{
  "beta1": 0.95,
  "final_lr_fraction": 0,
  "weight_decay": 0.2
}
Rows from block 6, named by matrix and row number. Each number is 500 + 25 x the weight over its row's rms, rounded and kept within 0 to 999. All counts start at 0. Numbers have three digits each. After the name is the row's rms in percent of the matrix's.
# b510: branch 3 first 3x3 conv (model.blocks.6.b5.1.0.weight, 160x80x3x3), inputs 70-79, a 3x3 kernel for each
b510.11 099:520487472522513516490500491506502521510512514490486504492517513467506480514471478481459516479527515483506523467494511528481524485542452481523491481477493507497466520484489470478473428470472483583487487489536499472499505531472532451505515508498483498538483470489558500498
b510.12 103:501494516466471532495523463516529505470453494513513454519479461478501510473490539473530498544497517512534471480535433485492509483490560482482504502491497500505469508505481475497518462470512478512503485548516512477495512506592481510541481499472523539514496462532479505525
b510.13 100:504503484492478550501522479482497501532529591463536485536520484530502531483478471525484495529484475510489534489464528552473502462477457534500514510533491508554484490466535524480467478506499510472489470528480552483528490527467499485468502555484471454508485519504507555512
b510.14 100:521479521464539493484463517511462519482456492523512509491516477460482473499519494554555475470510506502486459548505501559509482487485477481501485485493520489477510475518466524492516494508485480465520500507489467509529499501511498488470473475477498478527508467531502448486
b510.15 103:502461502538522520527477452459499513481466511489484500513501494500473502538548510506489513492471484506472512488511471485491496511512488509447532474530505514499460426510464508503465494463511510515491487512476510518492488493511438505538479549418515480484476509494529498487
b510.16 104:482479505482494496522485510537514487434489499480502487485493485497468531498512499456460478506540489488524518503474531477519514455502478462556524562491518518511444542486530502450447490506552502561500496518508497521512503495491489498486514503516475480504536479510485491502
b510.17 104:442476476498490499552467506487511468510494486496531525517497471519490512492486511500496461471478527554472465543478478501501485451496488533479509499520477485481472472532498498508509501479529486530498515486511532536509523505501494506534482518446514496519510531478489504502
b510.18 103:524457515525522478512508451512519492499506486489515510492509544474474464487500507492513523510480491516490526519497476549511488512484502527479472497518490529515519512502539491504513538508489532531455468489512528527535493571464527521479491458535478462534492488484493486525
b510.19 101:501485482469498491500514487558503520498504511483484473522484499502487473487455504498502519512519505508445458466499496482518499508438501496492510516468507505521529501473546469485518516463490533461511514492509497511504492521457530478482474523535496474520509499506519462487
b510.20 106:531495506517472509490507499452456494475456520526508482520493484511505501533517479525516468524492526457536461506468468529503545493520512502489471471492463484493489523492503525498543479487524495483490563490498486487461521496476482500477469555479520509494489522517490476533
b510.21 098:509480491508521507487489487474496493482505511462473482485467519492485501449554513500519483490480558520476518463510457483483487502479554515479501487523469519502531475472500495454568515499518466471538466491535514541488476501479525523478467500467509520554496516543496517494
b510.22 099:528495476425524467505532512481481501522459577518522526509516524497494484559542490516541509483505502491528510483536520523476520470514491526507540508505499504473493474516482500493513494515504488505512474464487518464472549554495485453531447456462528533529502543493512465493
b510.23 101:473544456513495519490496474481480521488534498522443532485495501458508506556541494509471516501523489488457510456507568520471508540531503547492508492475484505495491482556486495484510512432567471475509524517496516510523541491498489521507461471497566532533495491508477497446
b510.24 099:474469498490502464492523466549482521488487456480451514517457516513488515474491508441516532541489535501494506441479491513507475551562527533553516507489488485509501505506484486521490514486465472511482497495465497563520536479553527508517492523531469521533493504524482456496
b510.25 096:479489501462492490468477491527487524468483537529501467501482512444508505479532543528507505496510466435500513513505528482512497524492470477493532485475500472537483535497509518482497501490477520494442482493520475464584510490510523524506530518518498471495486520474505492521
b510.26 098:499513476476518494510532539478504512470485529484500521528488485470495485514471498496502503482511465450512512499512539501486494514465519492503514496522512520497522512469488449480503546506472494440539476519529465520502475473532474488487496467541431509523492526516465479495
b510.27 104:506514506470542504487500513466439528509495465494461522484551471500518499503493539489519496494531488518522504523488514559474524467480480458486478507509476518492524494535532521533511509491453505491480480498519513544494499482523513507457493509512462520484485481504479525504
b510.28 098:517519532506478502520501479531517472496490469492466514463483487483492496491519559486517504518513504488510506515499502538496505479469499506481499531464496561521528491480568493515512527509574493540517510498465488508473456517473529526533485495503510473475517480455471501507
b510.29 102:535487491535515470496490511527538504471528523502519462502511508473531493488516484523491494455526502473521477497533540495578490496518492516482520489531511519476489522466510485510515504496456518535450516481497491523517489508494542503492517544463498487476505504498483522484
b510.30 101:478488492499547490499490545511473496483507501507487459480503517499507469482472496529503487463489495485457514488473455522485486475528495494475532508474504538535505482505499499526501509454502476513501517491507511496527507508527510497488492470490528513501488507535518523491
b510.31 100:513524475508453551489481474500479541461498481492505514469515485451521498501484489472542563484506521493516500513481469523470522502561467518496485509478519486511475476494534493471465434534548560453501503462528531508501510481513473465455481527495501485521527530520503501507
b510.32 103:525498486503433505496527469477515499477480522459556461480480521535482514484495476472495536467488538549496536510453523496522541484485488462531499499511528469514451472486506552502495470507484517504504466495474517486502511489494512533484454475490481502486532492508500502493
b510.33 099:512519482506508512507519502498505472481553486522530467490478502522512512498509451459507497471480485520544493490472460506476467515476489508503537493465533520462493450476510506527515509478550516533492515532494501564510513518512486518498468513536458516483493505522498538522
b510.34 097:500544541490491454450471486496499500450468516513519495552461496495478542489511534514497511476504503477495511484478500507500533479474535485504451501460509485497463479534527503513475426512516515502465494470511498502521509514488483508496464495507510443489472526489481528522
b510.35 106:529529475511469485524446527537488480475460550514518473479493505534484514541467501513471472465490515504487508483527490505543477479441514511512488525494512477495528478513528504497468551527484518489536514497472495520521467509510546516487481484522524549458505526469488525510
b510.36 099:468523489527490461574483502501500489484505465507465524501477477492515498498502509480506473568460469544521506501495543491470497518500510486526498511511498488513524563486538523436518500494541525478462491509498552506507479478460480492478496492534507528545524533479491500576
b510.37 098:461510530513522569505470542520507479494500521497508501487520466498509554511483485502490472473521527498439520462473486505501473535461488480447498494491483503503546478510538529479521499491514509494529498511476467520502507478533467492484475518471492485512534475490481467529
b510.38 095:492480468509515568523443512520474474542528512477523479481472482520494509509494502471479500526480499479496523488517467511500582452559467461456496469480478582517491501503477496532494515519495455473484544480507521494509498499494489522494475471496464503481493473497498499463
b510.39 101:490464477494513486499489540477488487506469533515549486480520470493535503478527498487482437493543483488525516492500515524533503518488505501480497503492473532509539551525526480493506527513466542528494533453489448477510498471503504513521546476493512503524483477489487501484
b510.40 101:502487502510475528500526501509507501464504539522545461504522506450492503519522505451523555452518512486433499541518495517533492474528476483482484461489523475468536509514514492482490532510447529501491474471497459500490514478497483488516498465527465525474492504506488488497
b510.41 101:529518484442486456501502476521466483444502511565519478524472532457481541430490516489502519521506472474495471537480524487521477477475471507543508486473497504484501519491473508485498503471489473520464512463508481497467524479496493533536519556451507501508475496498517519500
b510.42 098:546531475465502498455510499518509508473505493499493495508476504462494494550502473534489488478503512493476488494519476496503474523482519451496467505519461552542502496494513519519497538477486514525513469527511470529495498474465539501505525502484486506501488486467459496493
b510.43 104:477478480513486538524450549474460462508517478510502466510499519532481486501492523493551485506526516476473487517505468521490526557477499537506486491483487523481522477508491505454462507522529479496485554496494472558502539539496492461458510487510461491509445529491497488507
b510.44 098:535563517530474497465488450496516480498499527490509548531502485510505482502476503530486526539480500428531479484478555510484490496478531473497481479489511520430508511505487495511511497493505467471568551519554520503461512464502466466489496544508502518509480528504498502487
b510.45 096:516474455480555480464516491535500473513543476516492448551494500560516461487496466485512476588473562543521494505532461465521505524454490499526505531556526484483488564499485494509504493508533457473499545480443474535508480477493485517483472495496523491486463483509439512535
b510.46 103:499500481491511512467476519485494531555455499545492477469470507489476522544527476498478509489491494536477485483539547505498484510486481511491530509476476495496478441513515490492503562500530496456492466520533558501516543513507494486476500494458497555532477507513478464486
b510.47 096:469450525542490511496513535502455493520523495464528494489483503466506479488526484493479489474529495462502501492531445506529469530499493549509500464481507510488528448508498513526509483486525498536471518521464478480492449498551489475490483514500526474443498512512513483512
b510.48 101:496491473490514496471484473506522518507479474511521543535495472451467544521540502493522492522541484478500519502489496502536488465508492475548505477448509501553484497485518531482483476497451511520484494548537527521474461510465503500531562511515489478475460540477553533546
b510.49 098:483478510482524501480504532514507565464480509480518497486469514487469507574523515500482505449524509505494531488493522473474515512499476525500475499496587549515494470542506514508526514471516463532488513529522516518506484511476475519574483481455477508516491500509480482489
b510.50 099:508496510485514478459505488489543497514542430503460493501488468508543485483504471500518532491504503512456451478540515504525488490502495553480489469527477497473512480523513508470527510515470454518522491542526522509513482487480514497498542496483519509476483503471507495513
b510.51 104:486476519485510469502482472524557434467489508467523476504505480530497494465496496515468477542505472475497492506441500450482500582508506436435511508481520514517500521551502494508507491491511489512525502484502505548520497460490508456445497535489529475509538514520497511478
b510.52 100:485481528521499480503508516505527484474496496523537546498530508509501518506487508493519494521473492478511505543498508502514501525461523535497511502509508486491504502507467468504513498507476539489494518509493525488506534492470500517460514505527523480479540463520536469462
b510.53 096:524439492513523539505462546557502575474498483502495514516509504501492534502513501484486463523481501487466490490472501508516489511459524498497532488507447503483491584482479525506501503526477494514485500536500532525481490501493517523519472511458478471483499514512471555518
b510.54 105:499450491507518493529548452518493510518464499498501457481556487475457522507498493469520464463539486484488499472508539532479499532518442496535518529515519490525498520529530526484517467523472477504516498479505512503483502506500562507489496547493495504511487478496534478515
b510.55 101:480494493482497469495480473482493488509507526488500551525487516561476478482486441466520515460455471517501491501512501458453511536494528530519531511480491533497512461495478466485514517506503494525505533523489489495520500511450479542461543481513493496503516488469506535542
b510.56 102:506495505531476494531517525501447503525501493559546482514454520526469488511523513473490510484480496522519515499490482494464509566532483528499503502496529532449510494466477533504513451492484473482536488489495446474463495496528515534510518510466493527560444504500508503509
b510.57 102:517526460463500501545527482512522509491504500472450503532471505507501510457490469470476505523478492522495489507510498522467526490493520505462491489484477535519530450517495522506502494483475548486482503480519511484480502491448496458545486498462520549505488460492513517499
b510.58 100:521461498534480529513463545494496486491496511518525495517468479468455551511479519518527523493498475474493521503453506470502499493548478496504496518523498524481559514485461491508532528519507495518515490486478537509536516481524551531480505458511560510498526536488499472487
b510.59 104:506473520485487491489519474490516476511455551534515411518498497525501528537507495499531528497477517480477520548508457489488510498476509463508489471558497508538513546521481426503507550527489511501531449481479524532517506531472522480537522479532487507480521531512474508522
b510.60 100:487519494449476513516519537468529532494520500502506511479503468497489503537524494510479481501476521511498500468506575486503514478475528578524470537486465540520518485516487550506479542484467460512489483501536495498473473491514507493512541517489460476520535476474537500563
b510.61 098:455478504499466467484514499491525493490487504501522504511545546474485516487475463444487480497535533456476494519490474485518504481444503507457529491442467522524494493507546495502467501494534527468494490491461493511513488479534448506506497522468508483494489527504438487522
b510.62 093:477468483495507495493517507518524486495519515497514470500549517505476513476496500501481469520535493520500485473510498470505517500554490532483499495486479526527513519501498471487470478494479472504467491498495512527540494456498500502522448495564509514505513486512469480514
b510.63 101:457507508524497505474492496476477510528523469522490483543510494509509504503529514502478497498505490549513542501457525513489508487538558486466490505515470463504520519480451502489518527479473473487512527510526496540505470515473499500530491505454480522475525517532507496469
b510.64 101:473495512496514502526473490484503479461505508520472485485526520478518487493487471475498523467504474476515518500483504466505518492507476508480477508505514483488505460458462435507528532506445472484512492472489520502497486484505538505516476504532459531502543483481532474465
b510.65 102:443465536487528488569450565490487491497484530478481490483510472465485527522545454509489534480519493492532544510456510472522501540465526535467481500492520483498515451493476494491502517477477498506506505478462519530521474534492513487486516480503481470501534522510473488476
b510.66 097:502503465481496526485486501511485484490509531446496545528513476530522480484522560510465507501486489469500493516489483543463539476518465478509516478498489508475500498494493446481505480510518503494452496529552512507565508491487509517490468482496499511490522550508473500562
b510.67 103:520473487544506490506486505550533504511496510465497479490448486489493507450506510510508529523517555449496516538480472462522497501514498474471475482501478508487495520499477521462487483486498521469479547484505466539520525490513513493535526525466528520504503494488511480534
b510.68 097:472492501513533500496509556456476524518530451502513492469462522503502487454570513483527491473512518494512492447506499487528511477524516478540503463479501528470497467463469465481534498506518511535503485545468497504500505470524482487495463507474552472477516527512501462499
b510.69 104:512484445505520493453505516475447441491499498490489503503510518513519470496516472531535554439529541502497467496458491490512511470524513485542505506498511526460514471449483505475551505480512538516466497504505489469503487540494501503484536487482502554507485520477537482526
b510.70 101:493515488511485516465510516469451522545496488508498584542485487484510510480466487544524495485500497513500515493538491511487482457501521506491519511503488512519488502510493494502502529503473551496521463507501547511487481481537494533493489490479494517473470472509499472489
b510.71 102:503483499473491508484503506478500490527526440497482477495495495463480505496508534512486478494498494518484511507517491464525454544479483537483514504443510479424529507507455486541531534478525461516493541465482503498492499486477500519510482527533545515490503494504515475479
b510.72 093:527488455450518488471508482500497513490508524481460459516451479468487498510503486494532487464496483475474484541503465504476468481479534512481519562472531514502528509450501471521554499483471496483509510540517487504487487504535502503495550508501506521458481504544495505529
b510.73 101:509528535514472506461486514452477504474506487505524499478483538464485494519502574503532472507542518511493483508472509476537491476483512581516458471465484523524490526488485496466529432472503502521505512564484523488523529485534543494520544497511525501504489518512534511563
b510.74 098:529489496491526508460489537485528546476467500508511525453454461516552511510524471519473488522465506486497513500463531567500463469515518478505495503493525522482499455523480498519499501479493499475490512502515480492531523496480506517515496442465508457476486535491494493480
b510.75 100:516475520494494465476482506528525504482478463521512472521454487529495508474498504495493516530496486505529471548479466499514486529499493540556462504538502493454499486506530540511507491522496446468560529501478459485513504462479476490522520493461478534504522512487499498482
b510.76 100:513498509519542450533492552503490490508493475532487496521480480524500477479508522474476496515493472522470575456494518566483474487546482493493518496490503447456508470512516470527502543489526488440479511508526511462517477492524521491517523486530504509515496518512480484496
b510.77 102:482465502486500473467479538439517518504442477525543523488516457498478501552528485516524565482504497516510499469501503559476558527500479521554504511481517501503526497501520463527456504525486471485494460495464529507495474472516500517520534515433491505501512492532522527487
b510.78 101:491489504511524461457543471487508526509500551486526498505469489513508451503482467498471480483526503500469511499498502491486514486544501453506491505510510518536478502496500491504484495477501455456511502509469519523482475480517507459481518496496459569531501501477492551506
b510.79 102:538464489447484495507511460491504507500486487501499518519519542454531479418501562548472523516510484492534449501485509498458480501483491476498550466538485507491502519428482522517491494464496532502491506494501502515472514555505508466507491520503486463529505504470477492542
b510.80 102:491435466496541466546487476486538524513491466519488513494476517499523493478447538493495479473541460548477504499502449537481504511471506499494482479508495517514526478519449475487496521483470507497505514459522514530513478495462447506466515468517520525508504492460517507488
b510.81 096:523521490484507506470523491507563464503466506492490543469520524492490541485480477524548579522489508484496507531478529513541515513487489452465519467540529504494499492467522490514499484521496483460506529504512530480488484523528533452480461513503509490466472512530512479484
b510.82 101:542496463510510467518549500498496509486494468497462533472498531451516504476503502481518517485520507483528461473494461521501514490520499486511495526507481469489492497523430510496503438492511505449494531491487516498451497485501475486492533486477469475531507494512544480491
b510.83 100:447523499494495485492484501518475509508501488502512523569538477439493449546519506478516494545535497513491470526449494515515516507498540544511496532513478461458500491513535489483485485528473476548484496509524501476478492564516471466514479498450460455488524520532470502530
b510.84 100:505492497547507538465526508491501499497508465509545527490497501504494525513499502441494504515526511476454465511463493514478487496511516478467535494483469491517496527499502526484485507522488529486480480485474513487479502480519493480512501554487484519493494469511501542529
b510.85 100:462475525486478495464486532511534490516435470510504516536503476466520488446506526535485494571521488468479502476446497524524428510528517508494485526511506524495529501549497488487451479488503456523482460503523570545471518513477475530484520478522511516484528482504497529472
b510.86 102:501499555489483466483510529487510486503518459467500524468529514503494506426518558537481507501520475504520486478513527486472557457539454532489538507473502502477497481521473481518476488514485499490507520498506505503505497503519487455495535463492493495494461505504498497446
b510.87 103:485500518485531474491442488533476514477510489539507507486506504470502494529530523489515496502472513445489499492461511522468519486515531481504499511474468522513464495464521485510523463515484504465498503520528577525485506492509458515471479505472500493511500478491553534509
b510.88 096:522479492508536505520495483505481530500481506449478501457510507485481494497483496503464468519448493555442501498529457486482495521502457517478520512497488499486458518479462507466497538509503482495486542491474528548455547544438488493503478464546540567523508497486487511480
b510.89 097:475495516480503461519536496451525506490469524491510476501515470466469480530569476459500489509536541514543524521517508458486503486476453481504488489492509523502476474523489459462487493520542505539497523495555493495512475503473535524528500518484537478520498537496470470506
b510.90 098:482474496498454492509498473491514518517493489507525497466515499472466523516467523478502504520491477510503520484460492523472479481511514511464503486475477489468480497473513532523484529490488486489466493473469528499474514493494524515454505529493528500524487477455518471511
b510.91 098:504498507511505536522508456498471534483494528542455495461503493534506521515497500491525528510489540536487478462504495480528480493528531435497532498516466475513525504525520546495488516529511537459524511493489521485471482493493523451481448527463486499541474472503505480481
b510.92 104:591507470540475516451511484544553478473523480488473495495465507479528477499475519469516547507507487544483503511554477522451515531524504512527518460481465501495490485547477478471482495485524478469485509511520531464508512458491528512505472506485519489499472515518512492497
b510.93 098:503475514505500440558502546500511529491505476514526519554501503546510485513469524508482527537494457491532530483512459490504552474458530496493517514504479511505505540481479526499526528508492441503490534489525517549469489486513470503492546482494499510526513489519503551468
b510.94 099:512536502469458510498506503532506501538492455481470492535471487536516500551493473459468561511507464501495497478545475497494507530513497498519520521459512527493491466521489518492472524491488550511482479503452521482488490460490545497474506506527497489507463490499503521511
b510.95 092:504518455513503494508525512491479487527470500548564491503478517508539524494530508511484519487440513506544479483522474440522479531573504529522498498519511536495517498479482472490505482480501529517553479488497469447552533547554475469498454502485515493516461528490483504520
b510.96 096:518525474474484497475509513539473537500476494494482503496509522521510505486512508480514453499510499516481514501500475505483497518504496523492529542514500480485489439485528443462473527518515524495512540483506506485481460480487498528526480491519553533465517473504480451497
b510.97 099:494475496471490509503520544501451529516517475482487508459437507500476522474491528527471509491505479473502493458483455496491532501521529489514544514511478476486511490479481492534489515495501479485451469514490516473480519508543484527450522537513497471465484489550512491473
b510.98 101:499479504494503505499431505505458506498517495494532483488529533527517504505516460519499477497475504484508523546516516472542511497490450509453473448479502495551519501478508510520490510498497505486522482528493479493481481509521506510479497474490497496476470525506469490508
b510.99 096:525506501494455461500486510484475470486475483479488482510480495454476526527488515486488475485524513531433546491524453520500519476491485503481505489478502459487493494533492496528491520510503523510506531463446517543458476505502505502481519517525476505541513516521475513502
b510.100 096:483540503491539482453466476492457531527507519439545538514480498467481483471535520507448472482485520527462528469522481459513535475503515509524508513449460498500492478460491520539523485495499469492524500522473459482515459515480517514473519516468523498505472495516535484518
b510.101 100:506470476497464515496501468501504528507522552507474502512542520529494509516488506496475500514500532493499490486510483497478483482457519524541484466557478533530490514504506493507504538501477521501449486481530504472546514519471494479492502438460463474499497512549509514510
b510.102 096:518486497476533486459544465502489526501488519501536496521474494495483493494500504531500534480535474499514490504488546455503508452499586541479516505487524533513519440494516486515522480565503541504510466478524486502498498514526496511516535468473527516516445466469514481497
b510.103 095:491483525473446498480512434479491538481507468525476474529481532500507488501483514513511513532509473469471503446534513474432458479486496514516521504519503484513517515496461508499459539486521503542530553526509481490487541472523497498453497483514470491490470496531467516476
b510.104 100:516497484525491524520532503506477497471494499484500516550515479493509497493472462468461524542488491473514509507515490453484499468515479490556516472550492476460496526522523486526510521503470511501508487535506497506538524478470502495511491493455534518472502497529524513508
b510.105 099:520472492482448525509488537527491471523484491483531488495468480514498502487436490489528516501493471524506504556466502483532493498515539455498464453478501475513500464476509558508479452504467510484510524483493520528503516496487555502470462474515496483502515542511539562504
b510.106 102:519474541507468520469512485533512492487513477515481534453538499478507505564464494525489528474517448478528486493546524458505492522482498509505504473493509518494474511477504497486513482521494513550507481484533496504481513492485531505467488475501497490475499500499540480529
b510.107 106:496517523506523504490460473501534494458517482509481580491467496548505528520458486496458503525498499572508519460534472531474504519500475500481468508454536492533503497482501551488518522488478510517486490498533503490554552471504512516474472479463493482493522486496514503508
b510.108 099:493565493449504478443468523517475490477494492511485503500467487483500498488487478484511531541502499490498479490508523508464517504523505447491517545514490508513477509531475535505482499474512506487512489491466520481528491467521522453513534567436467500493495505499502505493
b510.109 098:534503479498471481485499466498483483506499457484522478522487482488498535478532526474550489505521472513444467522474492490474513502505507516486524495480505477493536493540466512482486449545493499466514467525512478508505460502449509526482556512504481487503495502509470507462
b510.110 099:505524498485495508534512513478469520527474464521520530516538541484486535505445476485466513478488468526459478468492527500474532474546469522472465512502499477506525497511483524455512547497527501531486491504491511453485515480466455519497511488500492518518491470474482529492
b510.111 100:508464485497489492502518476470484466516498503519490545513488503498523509552439440442488495499499522543498525495489517489506477526479473534474496502513495496545506439483534480501502533543482537514445491514508565469517509463549519474489489476495508505509523519528469455481
b510.112 099:495540481508498495534484493463513514465507471517489530526512511474496518490520521487520510492474529480429539512464547500502475489450530531518486480520471505493450506534486509468470446486521529479479486486511501535539490478494505520523557462525514490475484535539517499506
b510.113 099:505472468475518507510509500503470456497498482519483502438513544482483481469486504505496483513473498502488463519465507499512501485505502513517509502493544540486468447494489543483476518533508544479509490514536496497508510488467509468512444521517502473475513530475510496455
b510.114 100:457513528544499491517481491495491485492466496548531511486498477483487512506502490516470495505471514431523478464500552507502550510537470509508486497551503542478450542462514469486484485496483477482510515480518493481480515498504477541529479519512513515506434464455489476523
b510.115 101:468492530536506540540439484479494527521507471490470491450461531486485520462509480473569496515513491473480466491485438486485509521510495483485520489502513501503486513486439475471524529499523454514497481488495497495492503540484491527519524490521481512557458492498511505528
b510.116 100:483514496493456509483487501479483495542536494432486509470522511472480441491502491514478499495470474462482477468449529509483494498494506440440466530486501477512490472466499500517491476457459464474548508501507520469528559489495467533536479543581495492507506490504489490490
b510.117 099:510507547468493522498488492538473472461460519468508467495564526489537495473525499524467517432507492488523517513522486489521470478519508498496530488524503499509487482500520477509474481486472487526508482462496506494511555469503473495511496501510506448501478498506469481518
b510.118 104:496494530448496525506533527477473495480473511457490473492497498493475548433496485497506486503497467529507508505453538505506505514500510492476560478505498545512488555503487489510520515508471483511483455510483487457513484516481499510547506511457501492509507499471480479516
b510.119 100:492531502528472486487462520485503476485490497548528487501505516513546489476502526507537505475506471495506496514497519486495497569525511488479525467521516514509482498487517417500561505507518519490477489487450574509535528504489510468490493458488485504539483508461530510496
b510.120 105:524490520524493469451492492520469463528456553488527462488517506519515511493472497471510493500474537496511473494493500533465493537453495470535531494486479487496491485476482528470503515493553484473529521504479556510591481461522483521503472490490508501506512474509498464490
b510.121 099:450520527496476553518482523521519522515511519531493481477489492464511528482522484516503518508487507491519469527514469512473509511524501511475491506513498498455472500533503492501508488492457478513496492513503490503488542451508443488539505514457477465517507491459487520476
b510.122 099:477514464460461525482488473482460468458504504529458452490449481524520461498514481508521517514464489443514460523470540506470487542521501530488480529469524477477473486498480476517511501514515440528516502524536516494504514479507486474507524467535514478521510507504528471517
b510.123 098:553492528493505479519473518475487473476520521552451517474495493510524522531494462513497504485492515511492537468514440477487513477503506492466468538490450520498500470530486482507502532473487540507476491536521497526518486588515493515495472491449466508496522540515516512510
b510.124 099:481454459552475539493494496501493510519486487539468520480476467521476493508520517503495483497499495525532523534489491536474506517492523551509484518487526512481474453482515460513518461488503498471470508475527524501485507488523529471482510497534511525537515511527515502518
b510.125 104:522513501483483511512555513540453488513496492479517551543512479469540526459492528504512495525507473485483535490480535556464501485499484499510482528521506471532502478521542467489479479533501527491525532499480467494512472474502501494458511504496507528488506513502477494530
b510.126 102:472523480521516486488500475537507527480469501498507471462495546502530496490477472476479494527515491467501556488509512522526479523478476524503485496477497497552446497509478493470527520503503499528465502491494513480524493494552524522472520449497518474505484510520563511484
b510.127 102:531485518499506505496488517492553501514514476491517525478477496535527517478491482511515491535477523496496465479461473528508495484478497451477497495531484528522545552493547464478468487502518556471467483489478553591549533485498446503497514517463532516450456493509527522493
b510.128 101:494496494521497550491531496474491499486504468477510508498483497574484531507431561538463516496491515534524498491543475515501507506489514510434547567493497459523538506444545525511504519468497492547487509475464484532509485489505494497495506526533472498483519511475530545493
b510.129 103:497524523519518480490510449494503512532430530482505555539482543465482472498536494516487471532554511475497473488483550505522479472495498464522516434484554484515503469486566442460526455461527534511507544518486526514473509497508502475466475557470500494484475477518497474493
b510.130 106:494530449531487478499498513469471542522497456512477519458501553529475509507513446514506516522477505478508450461531530511489461493531475510497473511503478519499480481472528467554505504510494496511479499442532507504515461481541471569476526537494477489461474484522491505481
b510.131 094:503491522477459499475480491488563516504457466473475507511504515517522493488510484479476511442480521487527544455481506547504470504489458533522510483508543476480525453498490519472523510497535453489448517527523528531542483487497532522537505498484508473497495468499518527530
b510.132 104:457514492521493490535477489512484490493477482519514497500474520523490481478484527505489499537514488509478498490486574503526487514506556505457534536480473492525470514519473472567499478497465462492475534505518497449533497521496472491479494481514486468542522481505467517491
b510.133 099:457451521498535518501495452492468494518521482484517517500479494470513472500496496519506504497526512469483485463514509454534484546536476501479522495500460503498536538521488496532492520494528483508509515511507441485457514492515536452505526463515531508523503528485490496463
b510.134 096:508488498518486514458524478488495473487483509487505522518499507479481524481523537518481484502510491552479505478512473489478531464479548523465476491480481534528462482490489460480522465485510507491518507518526461532509468494539495472507449530546519491452530541499540529516
b510.135 102:528527488493497528476538494495495493480493531486501499526535505526528519486520480541544487463449441536507469519490494504470544478489469488469508490491537518545500444515472493495522476482430507500470470507512535506512524487503528501500481505499500491474501479515475518512
b510.136 098:486550517497467535482494468504591546477514475560513474529544464516484500503511501483492527519488520492501472523493476456489465486516493479489493511523500491502484501496509450523478486461532488578478512526503515508477510442519481542512431530562509508463532507511517444479
b510.137 100:502491503476463518516500453481525487466519536474483482500509547488538497545479489490501471461505484489469516498483478491516457505482556477483522477476536485519492465480533442490500507549493464524468473478480507478513475551525497477497506512497504501510495508498491502530
b510.138 103:487504466511514485539503490532497486530491492510473487517499479505480475492524498489506486485478524518474508484510499503481492507515525481472510504529521506506525491496511525489500448513510514520481532498484499534465472482508464499482490514489506459504522488474521514481
b510.139 099:497448544466508510493497461478489509478515486506554494480503502544535487477476505454517491473500498527528558478487440492491497489496516470499509518528519558497524541484543496499493503511476481510531551489480512499532493505530469483514516449485435507502539514482505521493
b510.140 098:470481538493508482494503514484477445476478501534575516497527475477496496504493512507519506478484512549477500454500473490503490459523496520520554480442492488540494497536529486525524497495504526479477491504462518496483536499455486515494491495468452527520477473539494495512
b510.141 102:493510507475487500507505474529446485482518491522490499473462539504517519497498506514532481531487513497486473468517483508492488502518499538485517454505503477472522540569509459505451527501505466482497486487496530491489508504496482529517548474462454518440492501510492513542
b510.142 095:465436512523486468517494506530542546504529510514485540456494490487505472513553494504502516495482478483486434500499494492500477499515534497505517462481516515489512516473515524486512486511505429469478460516478520492495547465461531528520530487486507554506540499495501507490
b510.143 104:440509515513551491512457491526476455486482490559509492439489526480491509483526521529524484492495509521486482521498495456517528513487574511528475480479473496526455491487479499483485476524484481494516506547509519500558485485477554517502502483503464479554504463488466482501
b510.144 101:547478438483496515485440499513451569533505490469514483483455509499525483444475529533476480510501479500517512511488494509511508482452539522454459494526503507481503493512525536536508536460473467489488488479494493474532523496493463481452512467489467500499530520511478482510
b510.145 097:524501498448493500556509500527467523520499504530517498503523515514512492476510494514520489464465473499523502482497518481468491531493507447475513506475479534511484482508525487478495524506530528477514505509482499454501534477513504487498494510515521491509437493527486531500
b510.146 102:460479472498508502494498533518500522504512533505471512474498478445510549506500497501472526467498486474543511516480563476486558518471493544492484520498475492489488520511516473525489546483494464503462523539483470501492524501481502510513470496525467480459543542527459485533
b510.147 106:494520499490481480536442524486498500503509531510493492559475443511470512460471536505523552535505475496479476515511454493467499514502554456485545505567488487503543517480461510493522500472547497490481564480509467500453502475512455538484502508540477528490520530489487460524
b510.148 101:482440515509507458517488531524518504509510501461492514496506517523466493509515481472496496454509495531533514499532474507516487487531505464536541490498522510468475491509479467543473500496491485487527467482498499523499470517515504496549470479517530490460477503486454540469
b510.149 100:491488526484528464471484539465460494539515514532525530483511511507508535480469501514506542521484504480549486471544490502482505462517543518542494477502481510474545498548476506489494483458510513513489531510534462494521510508492494541547483448551486505532508527450492508484
b510.150 100:520483478495454509496533503492467497494527491485497502465477538493498511472474482522508487467469508508513480510470558467525527515463496454515505522504541495470473494448534449509500477507525502496457493491500482456510491563510504483479511486508543532517487524469534478522
b510.151 105:493521484500466498462530565458516472479473536496481500491474495509522492492534524467500502463482452558473489503463493523525485492467496491473529559488496469477492505504456508473488493498519489489516493538502497510498494489503515484458526525522472493520482441486524503512
b510.152 100:468538498492484547496521493529475459453499484458503492476490502535512489499511512496481517520490491443472450466484532502510505489541485466487519483495507494500506468523507528478501513491482498501507504513507546522485522465464490477531510527483465505482503483492548514517
b510.153 104:519482499522494516492492478485481460476494478540452573507472520501523478552486498490552491532494495472494523496490489489440478523496556492490503481481480524504481486450535500499475525531539467458563480501455477523523482477533508522507493502498465492489544490511503458506
b510.154 101:485494464493512485503502524542504509471480467491517526515514523561508476455493545480494481503473464536541513504466513505505479508490568520510580510466464501469500493488484464486535500478522465461504527483458539533470485547512536483487487503468500482538487515499446519482
b510.155 095:497457510460480501461490481506444437479485502507511498548473504463499506482472500458518487482462470549518477502504559514501517495524525507540465475510525481471545500514464470525454535546514516453534530500444504503497518528461522535506532519485482480502511477506470510468
b510.156 101:515513441477485513472485507528495515497505497511523481548483511503491478514475500529493507494482487523494460528489506488494513500556482497509507512513491499498517454496508448514492534526505555509519493510486500500472485503516481518487517483535462488490450527583460504467